From a checkpoint of a small image denoising autoencoder.
Training: soap at rate 0.0028, 6100 steps, batches of 256.
Data: trained on microscope photos of single blood and bone marrow cells, 97085 training examples, 16.1 epochs.
Rows from block 9 of the encoder, named by matrix and row number. Rows with one number belong to one neuron. Each number is 500 + 25 x the weight over its row's rms, rounded and kept within 0 to 999. All counts start at 0. Numbers have three digits each.
# gate: MLP gate (encoder.blocks.9.mlp.gate.weight, 256x96), inputs 48-95
# fc1: MLP up (encoder.blocks.9.mlp.fc1.weight, 256x96), inputs 48-95
# fc2: MLP down (encoder.blocks.9.mlp.fc2.weight, 96x256, transposed), outputs 48-95
gate.149:483438500500531500568500500500500500523500527500500500451558500554466500500492500536500470500500471500500480447508485546532500533500500483500565
fc1.149:534500500467500500500422545500500500446500528500500500500491500554500500529542500500526500500472524500535500513500500500500464500500500484555554
fc2.149:500467500500500500500479500500517500500456509500553500442520455527510500512525500542500500461479500537528460479525500500500540500500579500536500
gate.150:485452500500500500500465500529500447542500500500462471500500500529500500500473500539500559524500500458500477436500500500500460500500462534554500
fc1.150:500531552526523516427500531500500469500500500523500500500475500523500490457523500500461469500500514500500547554500500500548500481475500491500457
fc2.150:471467500500530500468500500526527535500461470455523500500500466453500500471529545500500500500500534500500474500500500500466468500500500549469500
gate.151:500500500475459458500500526500500500531523500500500519500532500500472500500500500500467547448500479462476551500463559474500500520455475527550500
fc1.151:476537500535537479554500479542500500500500500529500500500500520480500461465500500511500500447545536529500500500500500461500529500500500500500554
fc2.151:500500500500465495500532474518500523548466500534500500528464552465533500510500475500465500500445500465500500500500471544500451454500545519466500
gate.152:500500500500465522500500500500500500500455471549449460519543500463500500472500533475468500500474519480521458540500500540552500500500500527500475
fc1.152:476456528500500503555500500531468527500527500500500500503470467500500508532500500527475500440500465500462511503500521534500500500500467500500500
fc2.152:500517500500459500500524492500500445500500500500478543521500500500513530500468500537535500500500545500500464500478500459546500554516550500500466
gate.153:500429500455537500500500500445500500500470500554478459500549500500539500483495477477520450500482500500536500500500500476500489500500500500500500
fc1.153:500544506447468500500500474542536465470538500545500500553477500500500500500500500451500500500538500500531478473523525500472481500500500500500544
fc2.153:525472538463500540500500523500500500500500500542524475500500500534469528522461525533470519500500467461527500530548466463500530500500500544464524
gate.154:475464500480484484539500500519500531461474529500500500500458500500500500500467500500479500522485513467552443455534466500500500500463500500515500
fc1.154:500500472500500500500500473500527533459460476517474500500454526458528500537500548500536500476516533467469500463500500500473500549500500500456471
fc2.154:474500475541500456465539540477500500500470500460474481537500500539500500500500445500500538531534500468500500500500471500543536470536500500478500
gate.155:500500483517500493500500500500500532481539490500514432500570489543500500456500500470475471462500500500523478500500536563500500500532500485463500
fc1.155:454500500500500553500563500479500500533557539521500500531500498500548514467500507500500461476500500500500500500547512500510500462500483476522491
fc2.155:500464500500500500458568534500468500500523524500500500539478512500500500477500449530518500500478500500500471500444500436459500452524462500500457
gate.156:500458500500500500500500471500500528500500522480500500500500550500539500500468500500528467467528523479541500500500479535447500500531471500500500
fc1.156:500500457500526470500465500500461448537500500500500500500461472522500500469466521500469458500470539448500459500500500535536500500515500500500500
fc2.156:500470476524500524530521461545546500500453536532500464454532500500474500500472466500500500545500541500529527500500500547500550530500500469465541
gate.157:546500500529500500479445500536486464519500500500500500500544473475452500521466533536500522500533470500500480500500500531460451500476535500465500
fc1.157:521500473500500537500446500544478456500500532543500533500473500532500538467459468500500471463538521500500500531468500542450460512525523500500500
fc2.157:500500500540476500548500500500500466471474500500500500524500545500463556500500500463460500500500500500540500500500468500500543500461500432535500
gate.160:500543462500471500518500500500500544509500472500486500465500522500493536500500564515532461500538518450528500463448500500525542500500500500500500
fc1.160:500500500519498483511500500509500500500500500488514500524546500547511472527500500500489500527500500441550437441500519511500533518512500483467552
fc2.160:518543468500500562500500509458512477500500540500475500539470491500500475500500500500500527510455477500468500500500500500525500466500500453439500
gate.161:500500500470500529471500542450539459531500500531450500500464500500468500500500500522500477500540500500462555500463500500535472500463525560500500
fc1.161:475500467500500500500537460513552500483500500500500500500542476500538557475522500500519467470483500519500550541500500500478500520500528500462500
fc2.161:500500500500500500555500500500552500500549525527500500462500536500500526500500500500463500500466534453500500500527467500539500500500500556534478
gate.162:529500528500500545515575471475458469534556528470500500500529500470500500480500542472500500528457534500500481500500536500449543485471500550473508
fc1.162:500466532474500500518557500538512500554542500500476481472500462500500528500463500500541478500518500500474500500515500461454527500500481500465465
fc2.162:500540500463509500500475500500500530470500500528500559539462521500460500471531542480500535524500490478500521500500458500550549535500500500500500
gate.163:500534466500500458468500500500500465500500545500510451479500528500530533500531500500500526546468500500464529500500537567500500500539451533529500
fc1.163:471529500520471449525500500534489472471455468500500534542528500500530500472469468500472543529526500525526519500545500470500500500527519500500500
fc2.163:500500500500479539535543500529455541472500500520470500470536467500500536470500476453500478500500473500470500500500455540500500500478468500513500
gate.164:522500500468500528468445438500550457483484500500532500500540500466462469513454500500500479452500500500474500547500482513500463446513500467440500
fc1.164:500500500500518458450455456476567500497500500480468480537524533500500500500500448500500477482531474529500474534500500500500500449500500540500500
fc2.164:468500530500467457475500500475466500476500500500470500515463500495538500472500500500500500500490477483534475535519500461550469554455500500500500
gate.165:500536500500500500500535500536557500525500500459500461500455521500500500529527500461521500500500500444474500500536500500500500552526500517500500
fc1.165:526552500467500537454492448500474500500500523500500461500531545477454500500474516531500474500472474500481500500500520529449500544500481500500471
fc2.165:518500500500500454500540529479500500500500538536452531500470468468482476500488500534471500500518462449500500500461537455470500500500475500500500
gate.166:517500442475541500500500536522537503500463500486500470500544519500500547531500500500508456500456463500514500500475500500559444500450523500500544
fc1.166:515500539517500535432500436525431500500500478471556500500500487483500509500475553500500500544500543526500500466500500505448500570561500499470500
fc2.166:500461471478500500500500475525516464476500500500500500446500500500539458500531500421539500479500465469500500442500473467500500531500500449436475
gate.167:463480500500539527469533459500500531500463459500470540457520523500481500457471471500500459528500500500500500443464539455500533500500500546466500
fc1.167:500500451500500469548500534478500500485468458537500529500527500500472478469538517528500500470531473500500500500459500500500500556500500472474554
fc2.167:500500542500500543456500500535466470464525500526500540500465455500525473500465500500452500535500547500500500533500500534542543537478500500500456
gate.168:500500500500437500444574485500500555500513500462513502500500479500479452500500500500500465500500520469518500500500500506500517500500520500542500
fc1.168:500500485500465500500500480500500500500500530452453500500500520440500541496489500500463474500500466500500500500529500472462500500543500500500500
fc2.168:500458500500539500500563525500555500477500500500482452500500500430468500500443500535546500500503500500500520500428507500443500521483501496469500
gate.169:500500500474500470500500521500500468470500461500500500500472500474468533500500536467476500500476519500542530461478458528549549500500461500500500
fc1.169:500500500500500522500448500462500500500500473458525500500464500500478526500500500500459462453476500500523542528466469500500514457532500500500500
fc2.169:535463523541458500471521470526523529463500470500500531464450528530500500500527469470500500500465500500474470530472500500500500500469535500535500
gate.170:500500500465528529500437500517500463500539500538484528500452518500500500500509537500500500476480500482465500475500500440500500500516471526500513
fc1.170:473501469500500465541500483479486500524500500532500500526481500472519557466500500500500457500466527493500566500539500466500500440472526500538462
fc2.170:515500454500530500482500500526459500500500500500500500500444500500500500524492475463469443500465500454471500500500500500500500500500477449453489
gate.171:453500464500454500500565500500452491500520478500500574528519471500500500529500538522500500500483470470500544500535500500500500500562532554468471
fc1.171:527500467483523500500544540480500500500500521484500500535500500517500500500500468472463477467500500500500500470519455500500509500500526514500533
fc2.171:537500539472500500500482488541500500500500544520532562546481507526500500500470500480500500500473500483529500498470525525491472500487500554555500
gate.172:500544500523456525532500477500541458462460525459500500500533517500500542500500500540500447500500500524465546500510479450464527500458528537500500
fc1.172:466500500462500510564484526500513500500428533475518500562548453500470500500500500500500463500562500541436542500500539500500500438500500500500500
fc2.172:500529540500500577500500500500463500500536500479494500516500464500462497500449500532521546500500500500523500521500500473500526500480500482500529
gate.173:511500500460495500560500528533500467542468519500450464500481503500526500508500500522500513454550542500500502500520500500523484450532500500500521
fc1.173:500500500500451514566592500500500500449526500448500500500500548467500500500500500500500447464534500500500531500540500500500522556478476500480540
fc2.173:500531522500484500471500470500500544500543500500500457500500500500453512470430500524453500531465500475500516500500514528447500500545500526518500
gate.174:500482500533500500569500534500489500538500510469500504493500474500500500500500434511500500500491500552500500528547500511500454444506500500544474
fc1.174:478545500500451500461556500471517500500535517500500433500500525514521500500534568500500500500525500457500500485500500519570500500500500500500500
fc2.174:516453500511500500500519546500500522482500500500500500500489500530441470500509456500479490482500500557500500500500500500454523500493500542565500
gate.175:517500426510500572500500530461500500500539500530490500559544500500500500500519500484514440500522500470500430477500460500500474500463500500500464
fc1.175:500500567469463505458500500500477539500500519500500490524500455532500500546535500478500500523500500500460547531452465500469463519464525500500467
fc2.175:500500500456456471500445528500527500500500520500473500451500500514476500479500489500468529500459534542482500500500500564500500529525500454462500
gate.176:461482500500465448422500500473462500500474467548528500500500529473458500480470532500500547500500469500500500500500500500531500500458529500500459
fc1.176:500500500500500553500500500550500500500471547546500500500475535448469550500500500500500500500500500541500533500500500462548500500500500467500562
fc2.176:459527500500539500544465527465500475464478547540500531544500463532500500500500476500500500500523500500500500453500500550472463500500500500554500
gate.177:500500487500500458500536442500500552541500500500554500447474500477500500482500500500500500500500453476481500500500500500512530500500500531500500
fc1.177:500565478476500500559500500481500500500468500530453500570500545500519500474466483500500500454500500500522519524461484458476476500524531500500500
fc2.177:500500517500458447500500500500500474500455500524500500467500465482537463500471472500500460500500469500500471500554471500529500500530525500500500
gate.178:495491539482500486500500500500459473500500500500500519433464500475500480479508500479533536486460487523442500510447500515529466525500469500500500
fc1.178:500485528551500553500449520545500470500500500522500504500500500500437466500500500538500468450500500500471500481500521526419462500500528443500500
fc2.178:500500480500557500500500470463500500500510500500500440500500531459535526486500500500500500467461500439500541500500472463523500506500457500428483
gate.179:500472500543537500583500500517500518500500465471500500500500500524500501500487550541500500500481500525500500445500500500456460500516467500489492
fc1.179:450500500539500500500463528487470461500500451466545500436536468500500500472482500535486509462500471516450500463500500530500473500468500449500500
fc2.179:513457500500500572462500460474491500536533526540466506500500500500500500500500500500478500478523500500500500454500500500500524500511428554500476
gate.180:533500500500500500500450480500455500500500500500500500474522500466500473527451464500500532500500500468549500459462469519470531500500500500500542
fc1.180:500549500463500500500500500523548500527500500453500500563540476500500537500540452537500500456520529500521543500500500470529500535472450500500500
fc2.180:500500536500473500500500548476481530500500463523473500500500500528473543479543453500500500552500468529500500543500519519500500500466462463468470
gate.181:500500537473500500500445500465532500529444500500500500531472500500475535479526500517537500500500495545500564500500500528500469453528539518482460
fc1.181:500500500500530451500537547500500500500449530467500479544473473500475447500500500534500500476539541459474500500500500500463460500500551485500500
fc2.181:551500474524500527458500500500466500500500532476529500500500500500528500538531553468500546500465500543534500521473500500463473472466500500465500
gate.182:500543500500525500534481468545500458553456469500500500559500500500479500450500500500463500500500500500483500555500550448555500481538536500500458
fc1.182:500500500459466522563529464500500475471461500531500500550500479533537500502500463472542500500533520546534500512500488500555462500541486480500468
fc2.182:517525511500500500500569451466526500500500476483497512537529492500500500500500500500500537500485526500518485452515500500500517500500465516500500
gate.183:500500453500500551500490549500500500500542541541500524500500500532551464465480500500527508500544516500500429542500500500500525455529500500500539
fc1.183:534513500488500500518500457468539500500524500500500484450500500500455500556472500500468500500438472459532543500500530500541500500464465500500465
fc2.183:500475463500469500540500500541500470500500500500522523453520461500534500528542537500500454474454529500500500463521500560537473500500500541466500
gate.184:500500500500526500448500454454476526467500500528464500500500500500535500532500536519534459500474447533500500500528536453500477462535473521464500
fc1.184:500500537537531475451471500500454500500454522500476451500500500537500500500500500500451500500456535500532454500500500469500534522541500500533449
fc2.184:529500537549451500500500500500543500550482471524500529500500500500500500522476500523470469472480538556500500500534500546500500500500500461530532
gate.185:531500500500500468530457500500527500536477522500485500500469500510469500520476537500466456470500500473500500462462540500500500434446500531490500
fc1.185:500500469500500500512500536500500451500519537470436500526500530500500500463500532556477527500500500500500500524500544443500500489500500500539525
fc2.185:500500500500532528453463542500460500500536500462500500500470500500461500545459500500534476544500472539467455550500500472500500483500500481474500
gate.186:500497534505531477404500500500500500500534500500500526500500522500500500485454500500500517535459452500526455500520500500500542500500494500464500
fc1.186:500420500515546500456500532473487500525500500521500500500468475500500468526512459500500529544519469500469534473500479500426500500477500500500500
fc2.186:500544500500448446500500500500461500475481505458500500472500500517497532500500500526500532443500549500500500526500472500500534500500571485500534
gate.187:500529466500450463500546472500500500531521534461537473477476500462500500500451473500500500500500500500500500500500474500519500541534500500465542
fc1.187:540500500500469466558500500467500500519530500500500475500465500500551500545536500500524530445468485488500500500473500475477544538500524500467500
fc2.187:500460500544549463455445500500500500540500536500458471500500500500466539524500540451500500500500500544535500500500530538481475560500500462500500
gate.188:500551500467500529500481542500473538425537500533534486500529500472484500477500500523500467500500500470477500500500500500479465563470500500458474
fc1.188:500474535500500500500500500500500453500500500500500528500450500500478470527475437524500465500471500500533554527544500500500536488500459500545448
fc2.188:500500500500500474500476483538538500500470471500500533456544500451500455500471547500528480500500500545476500521449464539471500500530527500541500
gate.189:546500543534500500570448530478500500500462500516468500436468500500500474500500500522500500479500500500423547500500465534500500500500500458519500
fc1.189:500562500500500500560581476531540500500500500500538500500500500500453500476547500500524460532500471500500523464461500542500500481500500552500500
fc2.189:500500500500513500500457500500471476500554500530500530526463478465459500464477533500500529475535500474475500538458462470465464540500522473500468
gate.190:530471514500500464500547500477500531500451500500500500475500500500522500537500541516500500491462500531522566500487532470536522500500473500538500
fc1.190:465500469500500478500426500456470534455480468530500500485500530500472543500471500500534476470500466500500500542523524530500541463457500520512500
fc2.190:500466538534500500463538477469500538522500457533470459518463477500459469500500500500478466474500500500500500500541472500528500500461520462500500
gate.191:473580500483500500500500467470535472500500500465453500539496486537519482527500500526521500455500537510525482487537500551460500500475500500458500
fc1.191:500500500528500500541538500495491500500500530462500434500541534500500500500447500526500469462500527458500500500500500500500514499500500501461477
fc2.191:500500516470447431500500552492535500500500500500500500549500500500500493500500500500449466500553466500500500500500520500500520457500529500500500
gate.192:500500457500471500462547500473515500500500500500500461457500500546500459477500500464500500500534500517471466500500526500480500552527455500500500
fc1.192:500470500500500514523510500531500500500515500500500500500500500500457547460534500461475500453541500549500500500462500463539500525537500523500500
fc2.192:500461476500446500500518500500500500500500531513528500524500462500513465500500500533473500500500529500485500480520500500552500482500533543555468
gate.193:500480500482500500417500500521566489464474475500535500526475513509500503545464500500500500444500500479490501463520500500531540477500461487462479
fc1.193:474481453505533544567500500458458500500500500500500528500529526516541537462500476500481500500500500532459500527500500445500500500448473470555500
fc2.193:462481466500500478500519500469500500468500494500456533489500549500500533528500491523452500460459500500500500459557500500500452500500500500500487
gate.194:459500500467470500524536464500500500500500500516471522550542520500547500500500500500466466474500538522471472500488477500455500532500534525475500
fc1.194:500500500481500500466528500540520524479531500500500536500465500479500470476462475500500540469531470477464500500542500500449500500534521500533450
fc2.194:468500500533500500500500500540473472500476544500500543463500500500458500470500500500531473461536500500473459462468529500539500555483500500542500
gate.195:500500500457500523458500500500477500500500529536516500500500480471500500500533500448530445475525536500483500500500500500469466482500521500500500
fc1.195:475467500457463500500474500500500523500476500478500500512500500460500516475539500457535500500500534466476500459530529500500500535476500528551476
fc2.195:500473500500550545500500531500456500464500550500500500472475500530500449500500478500500466500500531500462533474500533500500474500474500461500500
gate.196:500564500468500500531500500529552500526449500500516560565500500500524500500478500500547458500500500500532500500500492500450500500500534539444527
fc1.196:500500485485500500433459549526430500500537468538476500460500500461524500544527500480500459464510516500500500466473500500500500470517525528504535
fc2.196:476500527500500443500431500538500500466465500500500560500514500500523546500537500500475530536483500500500500558500478538498500500525481531500523
gate.197:470500527531500500500457469531525461500500500500500531500530500455500542532535500500451474500451500500458500465469471548500500438467500543500447
fc1.197:500506500500546500534500564523480500466500532500466500533500467500531546500474500532454500500500500511529516487534445478500519470459522500500500
fc2.197:500543536523464500500473500500500525473527526500500466500545465550500527500521500500500500526500541500534521500465530500500542500500535500500500
gate.198:509500457500438518500500500500500513500500500557500539545500500539502555467526500507511500500500483500500507525534500500532500493500500541500527
fc1.198:508500500500500500571500505527500463500471477500500500502487500525500500500500572492500500510535564500499548508457565470459500500500540488500531
fc2.198:500500500510475500526500500500500500541539459500496470500500528500500481500500499458500556500469500500498474516500533540477524500500500431500500
gate.199:467500500467544534548484500500500513500534500500500500500486538500462500461533449520526509454455521476478500500500500534500514500500500469529500
fc1.199:451500500500500500544526457500534535500463500533500500500500477464444500500441511500500500500500500500500462500530500486500500466466500500500532
fc2.199:500527465500500522500458500500500466500538451522526500500474470525500469463476472500480523480472500500463500500500454468519500500540500500529468
gate.200:532477466500500475500486461500479465500537542485493500500523546500475500500500556500500500528500500500471500500530520500500541549500478500542500
fc1.200:521500457500500500554529500500453500539475542464500546445527465500500500500500539539500500500536530524538450446500500455500531500500500458550523
fc2.200:500500463500461464500476525500526467537500500461500462500500476500458500500500518542477525519500500540500500530500538500478536500477542459465500
gate.201:528500500500500525500500534463539500500481500500500500471500522541500500500446504482457500500500500500528517500477500514489478479455521474530500
fc1.201:477530500468516500454515529500500500500456534520474500500470500500500506500500491479460500500514459500500500544500467500458500500469535500541445
fc2.201:460500500518500500500518500472524463500535462500472542500460554500500483453500500500500541453460500461500479529560538500457500469500500455500468
gate.203:464500471520536500542500500500500496500500525500550500427500500537500500500500500500500500539500500500500432500520500527500521481500534481560541
fc1.203:500448448541500500500483500500500519542500500500500500500500480500500530500473551480500543514500500519500432500517468531500500500500500500500500
fc2.203:500500500500519567537500508500500500534500540500500500500500500452500500500500561500500547451457500500498532507529525543500485467514500500511478
gate.204:520500500525500500500500500529500500500500500500453500556500500500500500444478436500499500550500526500500500500562534479488486474476538533475430
fc1.204:469428466541500521500500412489500458560547470476572477556500504459484524505484532500471500476500500510523500500476500500500500524507484500512500
fc2.204:500504474475500500500500500500462439500455500500500536500456500500500557500500500523500500500500479483524479500500546500500500500476500500541532
gate.205:500493500500500522532500500500500474464553474467540500548500534470478472472462500529500525500528478500466500540500500443500500520537459500471500
fc1.205:537500469524535500472500536454500500540500500467500500473530500500538475527486466500500536518557526468500443538547500500557500515470500500558516
fc2.205:500521529465500470530500500500487468467500467500535500500538500535500500471500529549466531500472500464467500534457462500528537457469500534481500
gate.206:481589528500450500555500500500500500500500527477500471500537526525479464475528500500500462534500547500470459464500500534500500547471468519500500
fc1.206:500456479447500500447500500500500509500500516500472500494500551531542500531500463487509535500540500519561500500500537500500533500500500500475500
fc2.206:500500500441546485500500500500532500500528500489500506439500500500500500478443482539500500500500500500500506523500500500500500500500515500500515
gate.207:500500538531500534500426500500545482500500529500500500500500527535474500470471500533467470520543500528500500528500500494500500528500500464500461
fc1.207:473500500521526500500574524500500447480515477536471500500533521500500474500518461500500470543500524527539500500500500514564474500500500500550476
fc2.207:480475500469500555531516500525500500465500526530500454500500500500529542530500472524531500500500500523548500475521543474500500536538500466472500
gate.208:536500500531500500541500474500500471534537469465500476529500500500500500500525463500500537458477536541528500500460549500470500540500542530500472
fc1.208:529500500500500500500451500500500500432500500500500540500525500500500533500500479519555500500500500500500452500519500500463500500500500535500543
fc2.208:547500540500500537500529452500500459500473538533456542500500500500500500463465500500500500453500500475471500528500469536500457520527500500468455
gate.209:458421537500539479500520532500500539483500500500477500500500500464500534500478500468539500464468456500482470500500513553481500552500470500549500
fc1.209:522511500535500483458561500534516500488500478533516500541500543521543500500500500530471525492500439514500452500580500536500500476500510500484516
fc2.209:545526500474540500500500500500500471500500500518550467500500500531500520537500500500543547518500474481500500466500489531480551500482500537500500
gate.210:532500500500500500482533500525500500522517530500506500532539500531500481473500500475500543500500500500525560521500461500456535500547535537466500
fc1.210:500500462469520500488473470500475500450544507500526500452511474528500452486465500473491487500500500517473500500453500500500462500500491447500500
fc2.210:545500462471500500474451500521500500500500500518500530460443500489535550500500458500500500455456500500544500500565500528500481500463500459471500
gate.211:467562500544517460500500500459479503500500500500500484520500444501500500500500500538473500500511494545451500500527500500450500500509500500500500
fc1.211:478500500500500508477500500500546500500517500500500500477547500467500500483540529500500500467467500546466450500445500500561500500500500500467472
fc2.211:500529544500545500500484517500500539540500481500528512477500500464500461500462532500500536526521500500500463500456500500500500500500500481459500
gate.212:530500500500455475541500500500545473500500481500485500500500500511485500500500500500449500500500500453447500500500457500528462500452500545500540
fc1.212:538500500540500500500500488472500508500500500520500500446500500463500557508500451500500500481500508500500532500474472500500500500500500523551483
fc2.212:524537500524500576500500548500500485500500500500480500500500454515500500500500518500500500496500500500471500539500461529500500542538500562524500
gate.213:500472529467536489551464500465439500476524464528525451427535500500471500484462500500516500500472477520456471500500500500544466525500482533493500
fc1.213:500500500470500500460427510500467500500546500544554500556500500500473526468500532500529527500464537500500473537500526452500458479500500500500500
fc2.213:500500500459500500534576500463531500500546500530485500453500500500460472555500500458500500500500461500460500500525468500500500500500524539500455
gate.214:527560461500467532529500500500500500467500538500500536500500500500468500500463500459500500500460500531500500533500500500472525543500457500538465
fc1.214:500514471525527500500450500520527501500500500527500522524467500500475543485461442500500500529533500475500548538464500500500500447507483519473470
fc2.214:500544500500478566536471500500480500529542500500526459500556500500470531500525534483453530500476523460500476520460500533518536467500500500532500
gate.215:500534485467526458511500471500559500500500527500455500449475500516474500500470500480500500500500536465500500500500500475470500552545478500500462
fc1.215:500500500500500500500534500500463500500462500446480500500500500500474466500522447484500500471500516500533516442500542500500520500500543500500500
fc2.215:500500500528500500471467500500450543539468500500475466469500500547528500500543464452541500500537500546500500545500500463552546500500500500500500
gate.216:500473526500500500500500531500543468500500467475469464554462520500500500500500477485500524467528500500500500500543532444516500477465473462476459
fc1.216:500500486500500500500471460537500500500500471519500500500484470500455446500490487473539500500500500539530439500524500500500500483500500500527500
fc2.216:500500539538500500467522500500500541523500500462500529500458500500500500547500500500542500500461461475500500500500500500551500536458460542531476
gate.217:465453500534500500500536500500500500482500500465471453500500500500461479551473500537447500500459513500473500553500528500500500454500500500500500
fc1.217:500500500500500500443500472500477500460500463531462457500500468500500500500500500519500500500500463532477558491555460500479500527478500500519500
fc2.217:500536500466500500500527500500500522524515500500546500473500536531500500457500457500500476453500500500472500500500500524472475524469500500467500
gate.218:500500500550500500458500500458478532500527465500500524500500462456500469452500454465500500545472500500469547463500500500500469534530460461458500
fc1.218:500524544500475500500525551455500500500467526474500459500500473471535500500537519471459527500500527472457500500500500500500448549500500477500500
fc2.218:500471478500523500535523500500535500524500500470500525475475538500500500468500471500500526500500463462500500528500500461526540466475535479500471
gate.219:473454500466500500465457500500500500483473500461470554500468456500533528468540533477470535479500500500528500500500486438454539500500500513500500
fc1.219:500500500528466449505451464500500474500500500480470540497516512500500500500520500474500530500500530500533547500468540500528469500469500518526525
fc2.219:500454500536500500467465475500500518500500535541500483548477500500530476547500500500500500500528459538467500500500500500500500500500500500500500
gate.220:500454500520500542500464500448478458533500481532500500500536500500500500473500512536500528526500461470500500500500500528535500455534500500552482
fc1.220:468547500500521448500500500480470529475500500464500528474532536546469533532500472447481500500500527500480469475526500526541500483542478482500500
fc2.220:554527500533500500479457487539483500500500500453500500500500500485500500500477500545530500536555552490473500543480500500500486500538566533500513
gate.221:527518468500500526542548460449500468500472531477500456458530500541500500500531500459466536539500463531500470500544500543500500500500500500500500
fc1.221:476500552469500500545474500481500478500474500528475500439452470523457500500525537465477500467500475534509532528527478542536523500471541500473500
fc2.221:500474500534465457529500477500524500542527500535471500500520541500532541528467471540500500500540530540530480500477467500534465500466537468482500
gate.222:461442500481503500500481463538500500500565519500573500500500455500500500500477510500500500526525500500500417500461500448536500500500500438553492
fc1.222:500500484500500547535500542500507540506549483500541500500500500552512471536520500491535521526500455500484436500500500500500500500477500467500500
fc2.222:500500500500555574500500500465536500500500522500500500448543500453500500541500561500530543500500500514527547519523514500500500479500459556500500
gate.223:500500525532500500552500500500500467530500462540534500500500540500500500500500477457451500500500536520500500542500500528500500534500454500500500
fc1.223:500500500467476500475535539500471549500500532500461472468500500527527500532477500464528533500500545473500500526454500460529526463500500500500540
fc2.223:533550468500500547500538500525500500475535462480541532500530500500500500456500500529537500478455459540500524463538500500465500500500535467500473
gate.224:481500500527454500442552467478500500537500500500537467532500474542500500500465500529481488500500500500500550500468500533482547557500542489544500
fc1.224:500448458528459500500500492463532500533464458548500529455491466500500500455470526500458513479522500500526518461533500500544500500467454500500533
fc2.224:474500500500500453540500544534471464500500526516549500548442475531500500518500500500500500500500500473462476547500500535500453500500500500500500
gate.225:500555473466500500464500500487500500500500500500448500562500500500500476458500523500455500470500468500483451500500500511500500465500500470500500
fc1.225:500455500467559489500500500500529500482500523500555500500500527500500545500500500548500489500529500527537500500500500500500500500515500436520500
fc2.225:553514500467500465500445539500500474485500451500500500500500500524459500537500535543522534536521500500482443545500511521536500543482500500500500
gate.226:500455500500489550494500500500500491531546500500500452432500500500524458500500538486500500482500500500525451500495500500488540470491500500537500
fc1.226:500534500458468453531500500529532500500500526462504500500500527531530520500475467500500528500470531472528500500464478551459470527469500500471548
fc2.226:477457453539545500500500482500524500455500468458524500541500500545500479500530512539500459483500484500500454500500500512500486500537500500481500
gate.227:482500500538500479543500500527500530521477523500480525500500500490474475534526500525500500520538500524500507459441500558500525529500532500500491
fc1.227:479500538500500500463500500500500500500464470531479478500500500477556500472500539500534527542538476465500500452458500543545540500500500500500474
fc2.227:546521541532468500542500529500447500500454500500500482500500500560500500500469500463500500471533500500500500476500500466500500482500500441469500
gate.228:500534456524545552500500500500500522500500530500556500536461500479547500530534500500466543533530500453500500500500479500500456500525500442500536
fc1.228:500500512520480487500474500500464500529500500527530500464500527500537500459500500500516531516480466500500424529459538500500500500500535468528535
fc2.228:500465467476500551500500528500534500468530531500552500447500465457500528480500500500500531545500547467500464500500528552500473538469460500535500
gate.229:500572476485500473541500531476487527456500525485500500507500482532470477500474500500500530500500500457500462457453500521568500500466448466481541
fc1.229:516500500491515500500500501500500500500500498500525491504478510497532505500465421500497500531458466500500500537554500484498475453458500500500447
fc2.229:529455483500531462500500483468546500471547500500535500500500464526523500500501480531500500545500468540520500529443500500500471459500492541486500
gate.230:480500500500488500500500473500458483500492500500500500432465463533500455481500551520520521501530517481439470475500500544500471464500489500500500
fc1.230:498458500500478500500500500508543500525460500500456500523500486479497500525481500475459500500529500500500490524556486500559500500497500552500500
fc2.230:477500500488423425550500500524516466500500500519500500489431500500509487499500458500500477484511500500500487479496500500500517531500503448500500
gate.231:500500480474500482470536534500500500525525545476500468500473500461500500471462500500500500537452535500500482500500500500459461500459536500500526
fc1.231:480500500525464456500500481500468560500500500500500455538469500446500479474525500525473457518449461463462500461500500553500500529468500500551500
fc2.231:455500500500518525467500544534500500500457536500442500500548457500500546526500545539500516500500458500500500500500464500487500500528469478531541
gate.232:483576500526500500500500458519500487500500500500500500500500500500500500500500500471475500500500536483500500500500476485414500500500500500437443
fc1.232:478500500500514545506500534549500500500500536540491500527478459500515559532466500462436500451500500500471509540485527500500534517547518500487500
fc2.232:500459531471576551518462459515500500500500500500468439456500500471500500500500473440484523537500500500471521460500500475500500500500500453500500
gate.233:450500459500500500478465500500500500500540449500467544500459450500500528535500500500500543500462500500457500500500500500500522463500500500452531
fc1.233:466524500543500542537531536500445533500500453530473450500479500475500500540474539500500500532534500529500460468500500500456500524500500500500478
fc2.233:540500500500500551500500523457468500536500474528500500455500463500461456500500471529500476500527500517500500534500540500500500529467456541528500